A small image classifier, trained from scratch: norm layernorm.
Rows from block 3 of a small image classifier, named by matrix and row number. Rows with one number within an expert belong to one neuron, the router's apart. Each number is 500 + 25 x the weight over its row's rms, rounded and kept within 0 to 999. All counts start at 0. Numbers have three digits each.
After each expert's rows are labels from the 100 images, of 14848, where the router gives the expert most weight on average: "top examples" is what is common among them. Only what is clearly more common there than usual is listed. The data: retinal OCT scans (Kermany 2017).
# router: router (model.blocks.3.mlp.router.weight, 32x256, trained with AdamW), inputs 156-207
# up: expert up (model.blocks.3.mlp.up, 32x128x256), inputs 156-207
# down: expert down (model.blocks.3.mlp.down, 32x256x128, transposed), outputs 156-207

# expert 20
router.20:540458529505525533481501476517501533519541486456549473485472516495482487476544511519524530502504505471504523491476480494513491480466514484497492528475526483
up.0:471503488530535498525472525533486488531490519517495459529512505491498526533486491523501480486536487475516489532489486467462477488491513515513508498484489510
down.0:527454506471504477527491549486533530507506477495483499458492476536498495509498522504499493512515536494534439500499526473487499523468490465529494486475461507
up.1:499466550452508505527489467551499519510520460521534522558520519497522479509534520492487474521530512481475449506485544488511487538529480476491492500494515512
down.1:469470437513549517490498502526541491499524509499508478459489515479481462467475482478506472457485461457473482480510494503460495502453515465497518514512510497
up.2:561507506531525533518487491502517477496481471464499562492506507492490501460536505497506479535471519498493469536462513525487521524485513462485457529506474487
down.2:495539445509485470470470472458496572494502510508454477480509525479503492502458500507506492475485469495535497511495485507483493504526526485506523509487464483
up.3:497521479448537518501461508532527479507522514469453480502517479493517494528473459486528477491483519542514523512479512550527479512497508516526517484507508538
down.3:514522487492522473495505507499536498494478490497494473512495462544525480497508486498529455516489521498513460486510493476486514489573496501520508499487542488
up.4:509470499538450478496508514524460506504504473485512459509500506492541497501531536447490521520478507486516546478549468483537508470455498506469480482491507528
down.4:500492465499547501504464495476497514482523525486477526497486521466533486500520495511412489486517496502489549507520503513491493468504516509517510474532496506
up.5:509465474457542485485465464533514428506528512468539516508516503495466497523550512452492528525485488520487524474495506537532500507502490507467531508511502541
down.5:487490510501429477452509485515468514506493485546515483524507504521530451503522511532493501511481498515530436505506500481501521509472497554474513552475455508
up.6:482473484480528495519493517525515502494508495529498465441531513538513538511540478503489495515506491506528451456529554511483499499531509472520500479532506495
down.6:541531483501488480535501493524472520491479505491523530487498459498487476506489491474509511504485512464501495503514506532518501523555490471524531489523512470
up.7:533453497494526527508453495537513519504453479511521522498501494467492485502527503500479486526495525483523523540495525495498526534449445508522515520555485505
down.7:510548487471502484463530480499527553518476463490522530499483518491533521487528527471476527488556479465487463506480509493514543437522523506484492489483507522
up.8:512553483490495468520543487456463494452487549461530531499450504508532448512492528516488502507508462501518542466489464513513510508489517470525475512507490527
down.8:461536490473464504487489501511517539502502524478484477559504510469527492500428501526489514461484483508503479528510502519542521495466493499480507540447531508
up.9:502516505540516470498490502527514506495469534499511474469511560538498522520509511503551464519535506521545477530507487495449464508520486466480527514502482481
down.9:502524516515482502509551486515492515483510476528511508485506501554480473536489518476486480515503485507526494482501491509499484477536512507494505477491510491
up.10:487531493482478505452532510504460554453530468508492479526519507485556468495509494534500506497470513483539530456516465512496517497483496561478495480478504505
down.10:484499490514484503528513524481510493484486516482479469481499520470474500476481502522496493488502474468542481525541506473503517540479505495558518558541472513
up.11:494507499511507473496558506502521491516499500504487514506491534514545503551555507521491518466495504534501473509498440488504484489413504481473475499448492474
down.11:428476468514504530488473505515518525471504489535480555545491512479496486497445501490499501492512509451503554481515503530504467470522513472466490496482524492
up.12:530521520501518542491546452500502500465535505554520524473524496445495539452505498521501516493475542500505516506503534496484514515516501500486476503510512500
down.12:522511465507500484488564472499505460480483493502460488496495490426486526492532518512496495511490487485525501479501517489493495495512470525494507485522486500
top examples: finding: normal

# expert 31
router.31:523522516527511465484512461501445493510519485488508472498464455520474498464545489541502524480475467525506510524535523481507500499504522494550514508463525492
up.0:504515530483527562490559498474501503492479526505455519539451537506463527516484472492505479516480510491493482532515465516493510514518478486499495523478518486
down.0:472500483494460468495500482512502505498520514479511447488516468505516516517485521538470540476513509547512484511511509478521496505503497516485506443518467523
up.1:509488531460530434462455481479509500494528536443503514493509502520497501528507502470488513538506539519503527531516522546481483548532547537488555496488498506
down.1:512520447518500507486500503501472511539493481525513548536486482522501459510476478504485517517498512503512537504540492467495490448500494464465506528519482528
up.2:506465476516476458538466511472505490504540558495507508509501476539511509524520492482514532528470466481505471482495488460517487529485487472532550559517493503
down.2:496439536481503517497477543488507523493525509506528553499524484507505449519491493465590465463525502503497535505508521518474507517499514505497502481495504517
up.3:475533459512474513486518479516525521516532523469527470543487489577506522525503520488481489495486511479538496524536471484509514467468504469478513483489457439
down.3:477466504474525506496503551507498524487534492521502530465495522471527496473496494488493454488534531488470555527466497468487497440508537506495501516455537519
up.4:484483480506517488462500512502462490512504494497521461542527454453563478508528529492554543520504514506491471523495502475511471485556525498499489503503478516
down.4:530515504478504477512502488508475527508508500487534474436480539546497517529494492488501424532509552512500524529461501460494518451500485492521521516500500501
up.5:475477486478495424481510522512520470471523496457512467496493455508485516497496502486513466536507474521441528480522558461477517506525467497517496501490523526
down.5:481478475505484517471494497479484467491460508500451513583472462436499499486473503501482447528504514504505496516506501471505523446517481497531522469531497471
up.6:493530514519513546507480487474502521510526480531472520488489501458500495451515517478467470511494496501481487516492460506492471505478526542472501456471493506
down.6:499479550472486524488469520511479542525510496529504514467496559541490487514503495512499496468497500483483466501481492465484490505511515488505561512500510500
up.7:553467499498494510484522496506491511489544522526518460502490509486515464504526506474469493510474509489556518491491487525532503519494506478472505504460444531
down.7:486448470494496505505501456509509519558479498438501513488521524471508522487517500496471511492515498433504538523490496529496516499533466503502498513491509494
up.8:469508522514513506468492530439451471508495513524507475482517516491524508496518557505467509498486525531475490482479543501516483508522494494506495507486536507
down.8:478449508510472485504512489493494534474490482504485496498496509446536491490481514458464521505528533530573511477488508557501478481514452455535517491499486514
up.9:487531501523520521504498515551468490469494501468511465498499462464465523493501551442524521480522473510533475518485487478497474505507546527485491495537496478
down.9:512501496513508512468527486479498497525487494472514486492499498569523489504529500507496526529457490463512516478467502512515477449439454472518518519531469497
up.10:510514488501481489533521454507502480526513506509515549502453487469506526512472459477472488481507485473533547455499489508514462471525519526466517532539521550
down.10:495483473469499491496526558484487487502530520514472492496467469500496495479530505468500498522445522498504490503479492517508479520473520467433496525492495467
up.11:499505491505533490499551478464501482481465511519458496498484496535543502497508481477495531527482506505516463484503464489498464508495521497462478488500496565
down.11:509462494479474454502484452499488524499485519466482495446463520507483506500526516559513550490479529484498534473444519514490518505473513517479512510521480475
up.12:520518491493528471464482476552502530481496537522498517564502523521510478519502518529497485471492476513492515540567581510512474510475479457516481522439535498
down.12:493506494492562491501519496485493484497529508473526487531506580457530477529470501487510480500461488468506467487538515532505517499515497511472506517503518455
top examples: finding: diabetic macular edema

# expert 7
router.7:529487549522524494484489495537460494478479471498478492490534480502523519469488478512517530517501525509492466534550567551480483451461469476429435474449503482
up.0:545477495455536449508472518459505494484487522521530497506550502533490502535517505540458472502533464462524486532512539486538531541457494510488553512516453492
down.0:496530491493506552471522480512456481523494485505497486473478473510475518473492518532496509513531506496472497493466495480483508490453495479503461509460543494
up.1:503476541535511489499470510561457460533517461510476484470502519511449507471530464495512512488522510499550529516567504498481516510478515499525504501495506468
down.1:476520484530466524493520510470496496510513499490487513499485422507451479506494544507465476499563458541493499510526505537494447505570502520535475497502531494
up.2:493466465490482488498506506501489537509469540487498538530514517514511491481499491474538524462514475490495475466514487494476534498488481518457513468494520480
down.2:534508484504507504496517485492514497514501497461494520508485497490527486488498491510501506517512485493486546513519503482485505502490531515519492482543537474
up.3:545496550491471538476495457502482482502502473524518482483523472510556523472477506496498498534498491490490470509495538480502518487450536495452488468511451509
down.3:553548516488531470491489492498516507488547517511487487475489485514485532499528505449472530500518544487514518500517506503513487479514468487491518482484531501
up.4:526529487530482460500480511478459424496478487499465504447496471490533509519520484456500532487504458507477502503523479481487518479480467544508498508511479505
down.4:446473543506530508449488488476525507527492484514523506489512504514465499505495507499491482489536521449432497505474503501491482500454487477484486463490454489
up.5:478445507485508500521497500508492504510526544481474497485520504491508513490537498535499451551491541530472497526510526516535478481463469497448516482480470463
down.5:498477487522470485542510501499477520505536500449526500465505523520506452511513485566532530495537499516476549482526507531487485486489506483515472497424516489
up.6:461518469514511485500494477470474495491495504485528487506496516485522504494510489464497504500444484464550518556534481472474476464498475472532508511487496471
down.6:491454478472468478497485466475529497496484494467507514520495540501496510505518477492490466477486480477472516483544511472501517493510541510479521498527505522
up.7:485473494495541496508489492463523507489517491546469527534490524530474517543474499545515507517543484542482532535532526494488525470510446513526481513490477474
down.7:509471461527484544537517527512516506480510465506523535516542474484513492488495505496523501516494500445508506497451494485497483543523508532515515524469464512
up.8:502515507512506466481529517548506470480468498520484461453441497500551523545518512517492493532508523479499516466480486460503522496490494493508502539537533498
down.8:497479540512487531495509523552514505526520478533501481487501464511446489500486501502490439485532525434486474480489498503517511486498439521473536513437479497
up.9:510477530501505540482496526463491527557469496542514466529485468497476553490547500445512479492499476509503471510513537484490507478499454508480527491520520486
down.9:506495490480495481547511494490496506503530506526516486569504514458529513516518490480474502477478497464556465522511494485500471486479514517505535518486483515
up.10:481507495501528479525524552581486505499515520508511517531461509496558515519507525519494505547483487542507506457514508492490507496484460497455458495476502486
down.10:402528518501516544457491538516497499505478515523486506502495489499496494530491482496507531506500510493507525520511489486489526472482548524536526460463525522
up.11:542464474478523483521531502477466511470493493513503463489497503487480493530494523485519478526488505524509536522481500483492481427556495513478549486500490493
down.11:491500504521473485475494478492480502523479488470476480497468474511528513538482512513491535512524515500497464487474498533495511468478527521513484492557484529
up.12:511484504480549489496510548536527502496528536500494513478512551518499512492530540492477527527483489503527491482493460490528472544467497475454530505513460472
down.12:471482458492467502498535522536485523488517512508468516533508500520527457509485501476450490505550530528475491511457520491487472477484545524481501494500535505
top examples: finding: diabetic macular edema

# expert 5
router.5:510493487491504506503476490490488469512473461505492496463496490515534483461469528477493466498456503478465498504481458481482470476486513486456537512521501517
up.0:495530513498496502471534477530478479550486481484498450536496500527505498502496536492510504523516529481498503529493525486494494501472530503475522496472479492
down.0:549529514498528479522573505506485543496466508497524531497512531523514505454487500489458519516485496460482452500477505465491494528500476543474449511480487494
up.1:480516518474474459461485502525512526499502498487510484498522516522542536498486491496511498452525501459533508490503515499542509507516471485533473476476499472
down.1:496558435528541518502494512492470514501447508429483495510516500534500481510497500517494461521476463498511483515485515478461484495500466537499489543493522499
up.2:483520542528479418494503495516466458478514502473532505495526479531512514484467503475502516510490511526543483530496458509476492515501417499515514510490531515
down.2:485477495490537528516485518478483487503490517534473476519494554523503491514516459497499469506503512540457489509513520492520480438510532528492489507464501522
up.3:495477529502539503490483507517487525531479501512522518486529501500481519473513497470505485456497513492498538502536496510523506487501503460535474475505519495
down.3:511548460489482450522545508492503452454534516522521489516484514538512482534437491496489494505487462561439479502522513551488521491469494494468491475541493507
up.4:498519531500542515485484496531529515474517498509550527497531490500498520488521487480544495509453508530524481486456486492479488471560503488481504509476472496
down.4:492505482527459470531537538518530509501496488472466564567491464469514528541449508483486559490500483449524544533524524503505476504479467496481479512521528500
up.5:452488499494528486493474533491506515516473502490505528511541519518543485472497511511496516479434502505515489509493469478503526488489523488493532521470477504
down.5:490468487501475516500543511538473488495470501506557482523495484522479522536517502503540410495478510479508499478497504504508542462495455554528447480523493489
up.6:534528490518520475472516489509518460464448502502497549486510487522479487524506515486550473510497472531436532550535508512503518462495531482472514524543497532
down.6:568491490513439481515503489484496469444495501509485525476511521532518505496490475512524517512515474513508537496491515494516457510472508519475479516515502492
up.7:484488490519526543509502516542556466486458500489489455451523496474517527504473520488491490539533477494442549489503482509504519517525487473512537519540475533
down.7:546507479502481483494444478491474495481522524459493532559514481538490493544467490487503474507481443483495480478451509535539505472535483478482486497488452466
up.8:541525518531498522534492487462506520475537479460484441459567506522511500487510469497532563504492499455521530532491510481507499493527475516536516499479529472
down.8:410524509498531500483498475497462540553462476517492501516507534496548512480521478492532543527514473523516526490514501462491501520510505512516529461481489514
up.9:529469517529484538510514505537539536525500474484527497542521505480500540505474493445453552525498480475467508514465498529525475468522522496526470479457473522
down.9:466541494502522532490545532520521514505470505452476489520487472486437521463483477563528488469476482523496472495512507528479497535543513505492489547477556513
up.10:544510479538510489512531501532466477512481461536543545488512448510471472489478548509491489499473488516521518497488493511516456485507506492484519497527522484
down.10:508508475487465504516524469520496497460488494509490541531506542521466521546517496553494502581530513451503532508541513533523514504528482507492484491514488465
up.11:530497483448487499462492508500508506498521473510516506541442529541515438464521516468461510500498478506516489515518464522504507511502498477518515488549547503
down.11:455508546488506493500548476502506463527495504518489530490507522530521513496522470549501567505536537499502488469518524453493504497495467532469494460533499520
up.12:471508480486537497517452506461529492507471488496484566488504489451504505510472485468447509511514513545485466533505486496529539504494538483474495514503525519
down.12:489515469513506506488502512505491476510494465525550504527486512470500533519513496435486528484521532501534454494511509485496453459456529477540504461493499503
top examples: finding: choroidal neovascularization

# expert 9
router.9:529521483545470512500514484498482494482516473518494480496477460502532461472496528486497566481504475485488522483483486469479479518499528493520488536528508494
up.0:474512465500509499492478527522485504474531514523533476564562510484455448494525490475509491487487492544483508492487506468493517467504490501467501464506450478
down.0:470492501512518460530514487479485461523505522500458474489481487540520499581514518502507467484517494506517463474491497510516500510516507514484529487492512513
up.1:470508495489540531485473512523471477513517501523509458547492472517501516521507491516529524496536483467493531510499506498535530544472501500523477543498525474
down.1:487463485518527511506514504524504502505499506492504526474531513481510515520518518492478488517569524500486469493519501500465507527534520474488464453491501506
up.2:478543507535520504484574490482492485459476468513479499510464533489481498487507521502489487500481491487459524537505535512529517473498470476513503485513478525
down.2:524489457511480484509463530476502511490530525449512522479483476506513546496471483493532477509452501549520518509490496491499547511487527534471484511445513530
up.3:489476461460526469492462524504508520526488507528505480519527484480530520485507459522526472434486515504523518559529516571481467464447495470511525473513478522
down.3:504477523459491473482496533522507537546492517435465515470471479528494503512493483524486465521509505489499491520459500511479517481507489510498501501514440461
up.4:502555486490507489492504515481477458480533489481484493479507510490491490443495476478490495513477480527518486490484470470507470529494476475488474495524530492
down.4:468497521505450482518538507506479459510489536531483489596507532503468516527543511496467503503507502469518501524523497521513489493466509443516482542455514534
up.5:488549471486563523464472489506471508499538538486518496466553472525496545520460562528517492460527500511474449494514538489506494519462506489486518510504505496
down.5:450467522496444488549512508507500513537505517526468512529488502534505461461509475478463500529524536483503485511487486486493507538463504478488467472498484483
up.6:509517484535527502512476500511519484492456529502486480531506518476483466522511502458538470495470460515465517517487528562556491484484516503476503530526507506
down.6:513493491499519487534495512493527493498485498499519480539524497489503477487490523523500472502460507458515473497466487453494542486474469502476472539490502489
up.7:515459483495465516470516486498482503459507490495489472478470492455487480468523487499515491478514488482508489484449498481482485425478490479481489502508460514
down.7:477453515520499502516492535521486515507504487475518532502495573498475504483492488508497503505467477514485503502536496520536524522467534528493492514487482492
up.8:504482492447497507508526506487484486444482517508452491528494521535501527490486465485509416509495491522508498529442548503486504504513471486477528490476476494
down.8:492530514501476482506494489491493513498484479458512527478517460512493508529495467508535490500503485476506530483472505512492524523513458470500490468527483479
up.9:465505509506544532485485468486448491525503463529478494493503483495491524462519486560478529469511532487485497479497536486462523490509521563495504482490548549
down.9:542515512519539515501504489497485519476510494499468535455508514540461506514491525506512509488453456524518495503445503492494492531510498489509528546534547480
up.10:505487522504481517443528467489526523528459514501489487448473463517462451508508493506511516495533484479505469474466492501480469452484451497504477501504489508
down.10:528466531516511463523493535555515495480497493466525552462535464521517566523474501490481465530501494553495464493537483511539555480490510483502496499523508502
up.11:493500522554548534455466517493509536539487488481471512490515494530511520444486480548537545459486483507497477546487519463463483478550512503507497518481526473
down.11:499481491470482491556532519550489499451491514504532489512505470532463499473515502488485500518520515521507522528503502533502503514502484522523513473478495500
up.12:487476495481505533510505471546472497499529553517461475465517502507529501486514481477511483531508520459507493509517490498497528515449514487498520478515579505
down.12:503523516505494513534479515502534490494486476503514508543538496474526491457500491498473484497479545497498512487521503507476486489536532477502536506440495459
top examples: finding: choroidal neovascularization

# expert 6
router.6:533515533529498523500499490510496531484492480515548531508517543522501493478501488510440520491530499487468528510513537488495528489471525467480505542503535484
up.0:530512516497501452496509542442497453509493518486497502494488516490520506514509466491520515499476466480490518458492527499499521517502490512487487528489496478
down.0:468500525486472545442486549538505489533538496495496465520496510513527565531505502480512523522555492489516511502494518507516518523476461524482507466519480498
up.1:496538503494551475456514503530535409501518516524486511514454478462541469514505479483462504496485476538471479513478521519493504504492543515465513517480508519
down.1:462482490475492555506514473515509486501486496510509510558519536560526458513520499490499489500487526484511481512537491519490521496529539512522516471493506481
up.2:499515522527496521501476485458494463501497476508517475512495545476499528542522476465485527509495520512507502512520507513536523517487494533511496499486503516
down.2:535455453500500494494507509493517483497496499534453503480481502436518531475499500474441495506493492475538480492545487538509488491469528571495488504520490493
up.3:494500505512453486523505528516490473503498515508493451507470463493504513516549462500478496468514498491508483525541474506534538515508507510525523515502495515
down.3:492489524479455502468523505539478527540500496526480498460491548474492500527493514572490531491551494515500525513519495489519513506528477542482495429489507506
up.4:503482505533454547531476542481492481511495482520512528495508474475477490474511503492457512523518546491555480463491491565464522472503540461476484496472506497
down.4:531561480457478465474497492523518497486521489554478493469497514514512505497500507495419516489509501541503491533498522479522508488482535496516500510491482548
up.5:544491521466469488481462514546504479495523504505456535484523512523566474525505527509522488508509491488482500521501508466516526491488472488498510538494531456
down.5:476514480513532498516481510494512497474494518520544518470515495523526465529523477440511524492500504528475539517551496499527485472492514532520502488493500518
up.6:473496517533514532467516522447539462512489468507473508468537474531537518512508490548519458465492512506469490505499509485533432504495507527512551494533527500
down.6:504509482511487515522489550532494530511492517471519536482502472479502484519523507489494477527512498504469530517517491480471507491505494492527470504446479507
up.7:478485472478477531467483478483522498494493524478549502539516488502530503492476520462477488507478517492494469501545480489517525494472526473477537502475474467
down.7:529481491506499454547479500532509539482546503526494493515514494517470526481508491540508505534480510518547522462484481532518479519510467459500513522497468504
up.8:517493517543507526494495496517489483501458472514531541526504532532495565495460510491496469502501515485530513479555526495489516464480520484522435496468469431
down.8:502520514492516485501517530466480473480522525471500512489491511498518492503509505517451485484453464552496499526467499523515505511464427516474490552521520472
up.9:489497471510493484499499420526494495465525535459505510512504519521518523524522508501513519547488499527503495530558502508499496520509513487494475487494493487
down.9:502561528471536486466497498541474504523500481525462487554509496478484489480475502551524473504505514519530506520485492511473514493486567527524470449506500510
up.10:537490515478507478502473521489477533512519455479487498468518476517484520495515454482526443494514503505487498528485482499530476486468505549532509498461515473
down.10:479502512518450512460536546491505505521520523543487543517501527503471512523524498483503495540527524523466530508545485530460495531565509514510522478495479471
up.11:507473496455475495542513505480527469510486474475522493523496499508578483516528500498530499524531520508512545550480508467480481517469483509516537501525489567
down.11:460558493521512491456480461471503502481473495456525486505522511476429449482493519499515499509476483548480520471450485452508534504499487506521475542510542507
up.12:501504536554501530503489464529460456467518492511497502464518522539477483541505507499520474533539516508494460482541517469465504532483512499501466470527511501
down.12:525506551453487476469469473507522544529487515483510528509510460520466474478508510447485550486538514496475461500490514527510476524492473500524500529502498490
top examples: finding: normal

# expert 30
router.30:476550496471496513524510450467512478456515549477510467480511485533506505533539487531531522504494456545468543493493472476494487488459504491522439500527535531
up.0:508515462509492541456478455459463534499483483475446502510459476484495498507513534525517465495523490479489508568500511486508491527503511533500510494518490559
down.0:525539514489481463507503501492504479514530510554481438482506472479503507487496492459542480497520478546492429525459499460493479526515513537478526472482498508
up.1:507542489543472505475519500434496488524526499481501536488528554487497492544491513485481482506503482513537508508462500483487502540525579498516475490478506490
down.1:531494491527503527481536500482482491467491478545468503489487482470505494532462528494475522487498516449471499443441472503506515512480532449543507504532498515
up.2:470471528478491542516545509465530492536484484506479551491499472520542520467508534475466467481467494488494477501504488514521497512514505512478521505478508466
down.2:458518511480498512459506557501471497513509489469508517501502498517475509512447451516483503484462506490523492502527500489468520459523456504566503508497487500
up.3:470488520452512523488474521524522508519457459503465526507533533488483506531530522520541464494500445532496490498503497552475508488509486514473540511500509482
down.3:494504474479517546485494465476514496475457480522490574558506522480482469553495497494500475490476479474526512527511518483520526529496495512472536505485524472
up.4:507515471473454492492510501468499482465495508500520503534469531536474460502526512503486508506495493496514525525507550519516482528506507497481514524506484489
down.4:538541518488473480541546488505485486522495499484443511501495475517530472495503501516509513515479445568502443461467480479525497506471513477496486492515500458
up.5:490461496442462494500475516520517505494518549471486544528466521511506510540491508505481510509548522509485496498517537521511453521490538496502486511521563491
down.5:525476512514487496483501517531521516494506509470469492506513479457482471457488504469522456510487545550467512528465487497479484521495525490518482530519501475
up.6:481496472489542517568503522494485530517473479520506509494473492512531525525517435464487497508509505547484446468485471527469487525517474476545536471499529523
down.6:495512497462543532499529487496542550467504501528476537461482560547517492512476495473478505510472486473465537479523505487533498551506487491490514489512510527
up.7:503492526473460501522519479461498533494532509509507509552533477476467492513494472535504487512461497449466484510472474498492501496474500477523484489471506490
down.7:477560472515516488462476510503511513487488478503505513498503483527512475488490520538476509480550503511485504498528527507492483482496493500497536503563466502
up.8:494508484515515516518450509478515502534502546499503496490542513486495524504476488449491532532516518538568509512516511483458479468546492448516474474514494514
down.8:509480513494521476473499471506476508517522494477524526554483542464455536437510511491501512492487545485507544497508508519524503531513516507520536470556532493
up.9:520490509502448517515496545459556545506505518462517501498479538472540452496514523455513485508468517493526492509470466538510511471490477492468486487516498484
down.9:502499521485550502537466487503506444508502522481488523516516457548530526508477519511441463531503452501476536474517497466505479513493498463502503493558520499
up.10:529518516484489472473464530488471500538498451507558481410492501506524487479496503501504475496493500507476515455464473509508533528498503516514529500481496558
down.10:505477543495492478441486544527492522530495490491494518545490528489484518483530488576532532471485491491524531480516468491512511512551488548539474513471540501
up.11:497466523482473499506522489512507446467491521526523506536472490492518491506502505458501492487491509478445501496485534569524508536547516505476513525505475519
down.11:498534473472493505470522513484488507509508518541510572573522485474475468483506486504519561507526526497486499472529506564497499508502531485497460513471514503
up.12:512483485524503469452470526527482527480502505522448544515487459495526497525521490512487531533507521466484487521513529501497509525485471530487469481537474529
down.12:460495479477509488499479495475485474502527515531562479509502514519520509530467483459471495491479509503515446483492493526493521525521480476507508500471554483
top examples: finding: normal

# expert 21
router.21:532511486496488517526488510517480457509508523496511508520506540486491501485515534468503518477499517523484515560540533531517527494470491513450481484475481496
up.0:492519518514543541500485534470477489519498475506508483463496485504546497503486440509488515491495506503520502505519488517495512498482512519500472519506515488
down.0:482522445510497507474511498523504520470469501474507500458472496478539517497459505544523484509499465495510480505511507496499495521499535450463515479488536475
up.1:553457510463536497485481512547509513450505486470482516487505466496459461504498505534480489493483484474483524529471522515486542480469471493522495495493500509
down.1:477518502515555501500488516516545502519451485502486430564469499500504536516469503460506482479477487500499446505545499516498508524501513476545487474486485506
up.2:490505464499526493488472497488514529481520467481513486463550501508526447507496501508506474520430493478465501512442463462487570510463471544519514491520543485
down.2:502471499526535522557487517457470519500513502509454495512511497538552483565529492560540469484503501527483526468504496492496470554567482500473455514478496525
up.3:482488512511496541500466496518437516504474495530490472529517495489563517478456501500488484480483530529511488478447436485517488509542524502516507513504469527
down.3:525491489479483519535470485465508526524467504469517514502498499524544471509480496573484498515486570498483505472452495515537529482501477499503481475527499530
up.4:524532483474484529485474518485499484478505517484528480519515494466480492478495495484547499462517496466514510448485474457483462483487529459536498503520505502
down.4:485510477519505482478523502486513517512468504490503523511502474535475499511500513504485451515507491502496473513520497509575512502511520498471495500515432537
up.5:515493466528488521507512492491497507497491507514496532485483545485514498504510506493526494475516507488506507534528500464475488498482506499511493530500481501
down.5:523520478501480497491452527519494512515480497526487486510492517499466526505524508490494453510470530522501475495439491500508504446494512505511522540536514514
up.6:511453429502530555499453522418474510463499577495476500488441518505503529500511508532490511450495457512494502488497517490515536486525524495515471526497473492
down.6:516547517454539482484498532514511548528496500510464473486493530483495457487504518505483466511505456546514489471467508477514465540484498461499499541514502488
up.7:478512516486541454499487507512535470534529437435497497506538493475458473490513461500492471488525533544489480491424518496543478510487503500501505526494495522
down.7:513476499510509487524491512517490450483543488509515451548492507466455480511484498469517486497524472518487493527525491512526524467498499496504481506532520507
up.8:447503461448466526479495478504529515494513526527509521449509503547476501531529496467553444509490489489469463480506509518515504495502514501442481482510508511
down.8:512497479513492478506490483508501491517483484495520498498527475549515500488486524507504527520500525482485500487514508496482493577527488531531479493503532507
up.9:465484510507452499464504504504494520501443496513514508485515513506494514469466518470470496469487498478549478476504456489483504523473493472505493497503504556
down.9:502508518491471506529469458531512496499502475477497508490502445509536507489483503536504507509462510503530472495512482566514513469511492504484509505522460479
up.10:474462491464525521487453539498517498492498511479439505494455497486478531516529519501492529498505520522484514523520485483494413537492552470529516522488546493
down.10:510481485489532489506521506488526470467461498474491550483523518483451522477493476531448477498495515524503539511512505451542504454519506451464473534495543535
up.11:470545523509530483473498505527504455514489442498525462509486506487502491477483457491453503468501507495534487453470541495480498461493476480488494506529522510
down.11:515492465519506499529498478496494509483504504447514480481502456540487513491482516525479464499515466528496505558530512499489536460483513481512490453470538476
up.12:481525486506552526539490485514541569510510515497473503512567496488488466502511500492512483494475499521455503512472507468502501512527486516487487484498534481
down.12:487516532490499510458505546500513486507518528511473447513501537490490489518506501508474527478480470479485507456463509490518486498457508486509477503467529519
top examples: finding: normal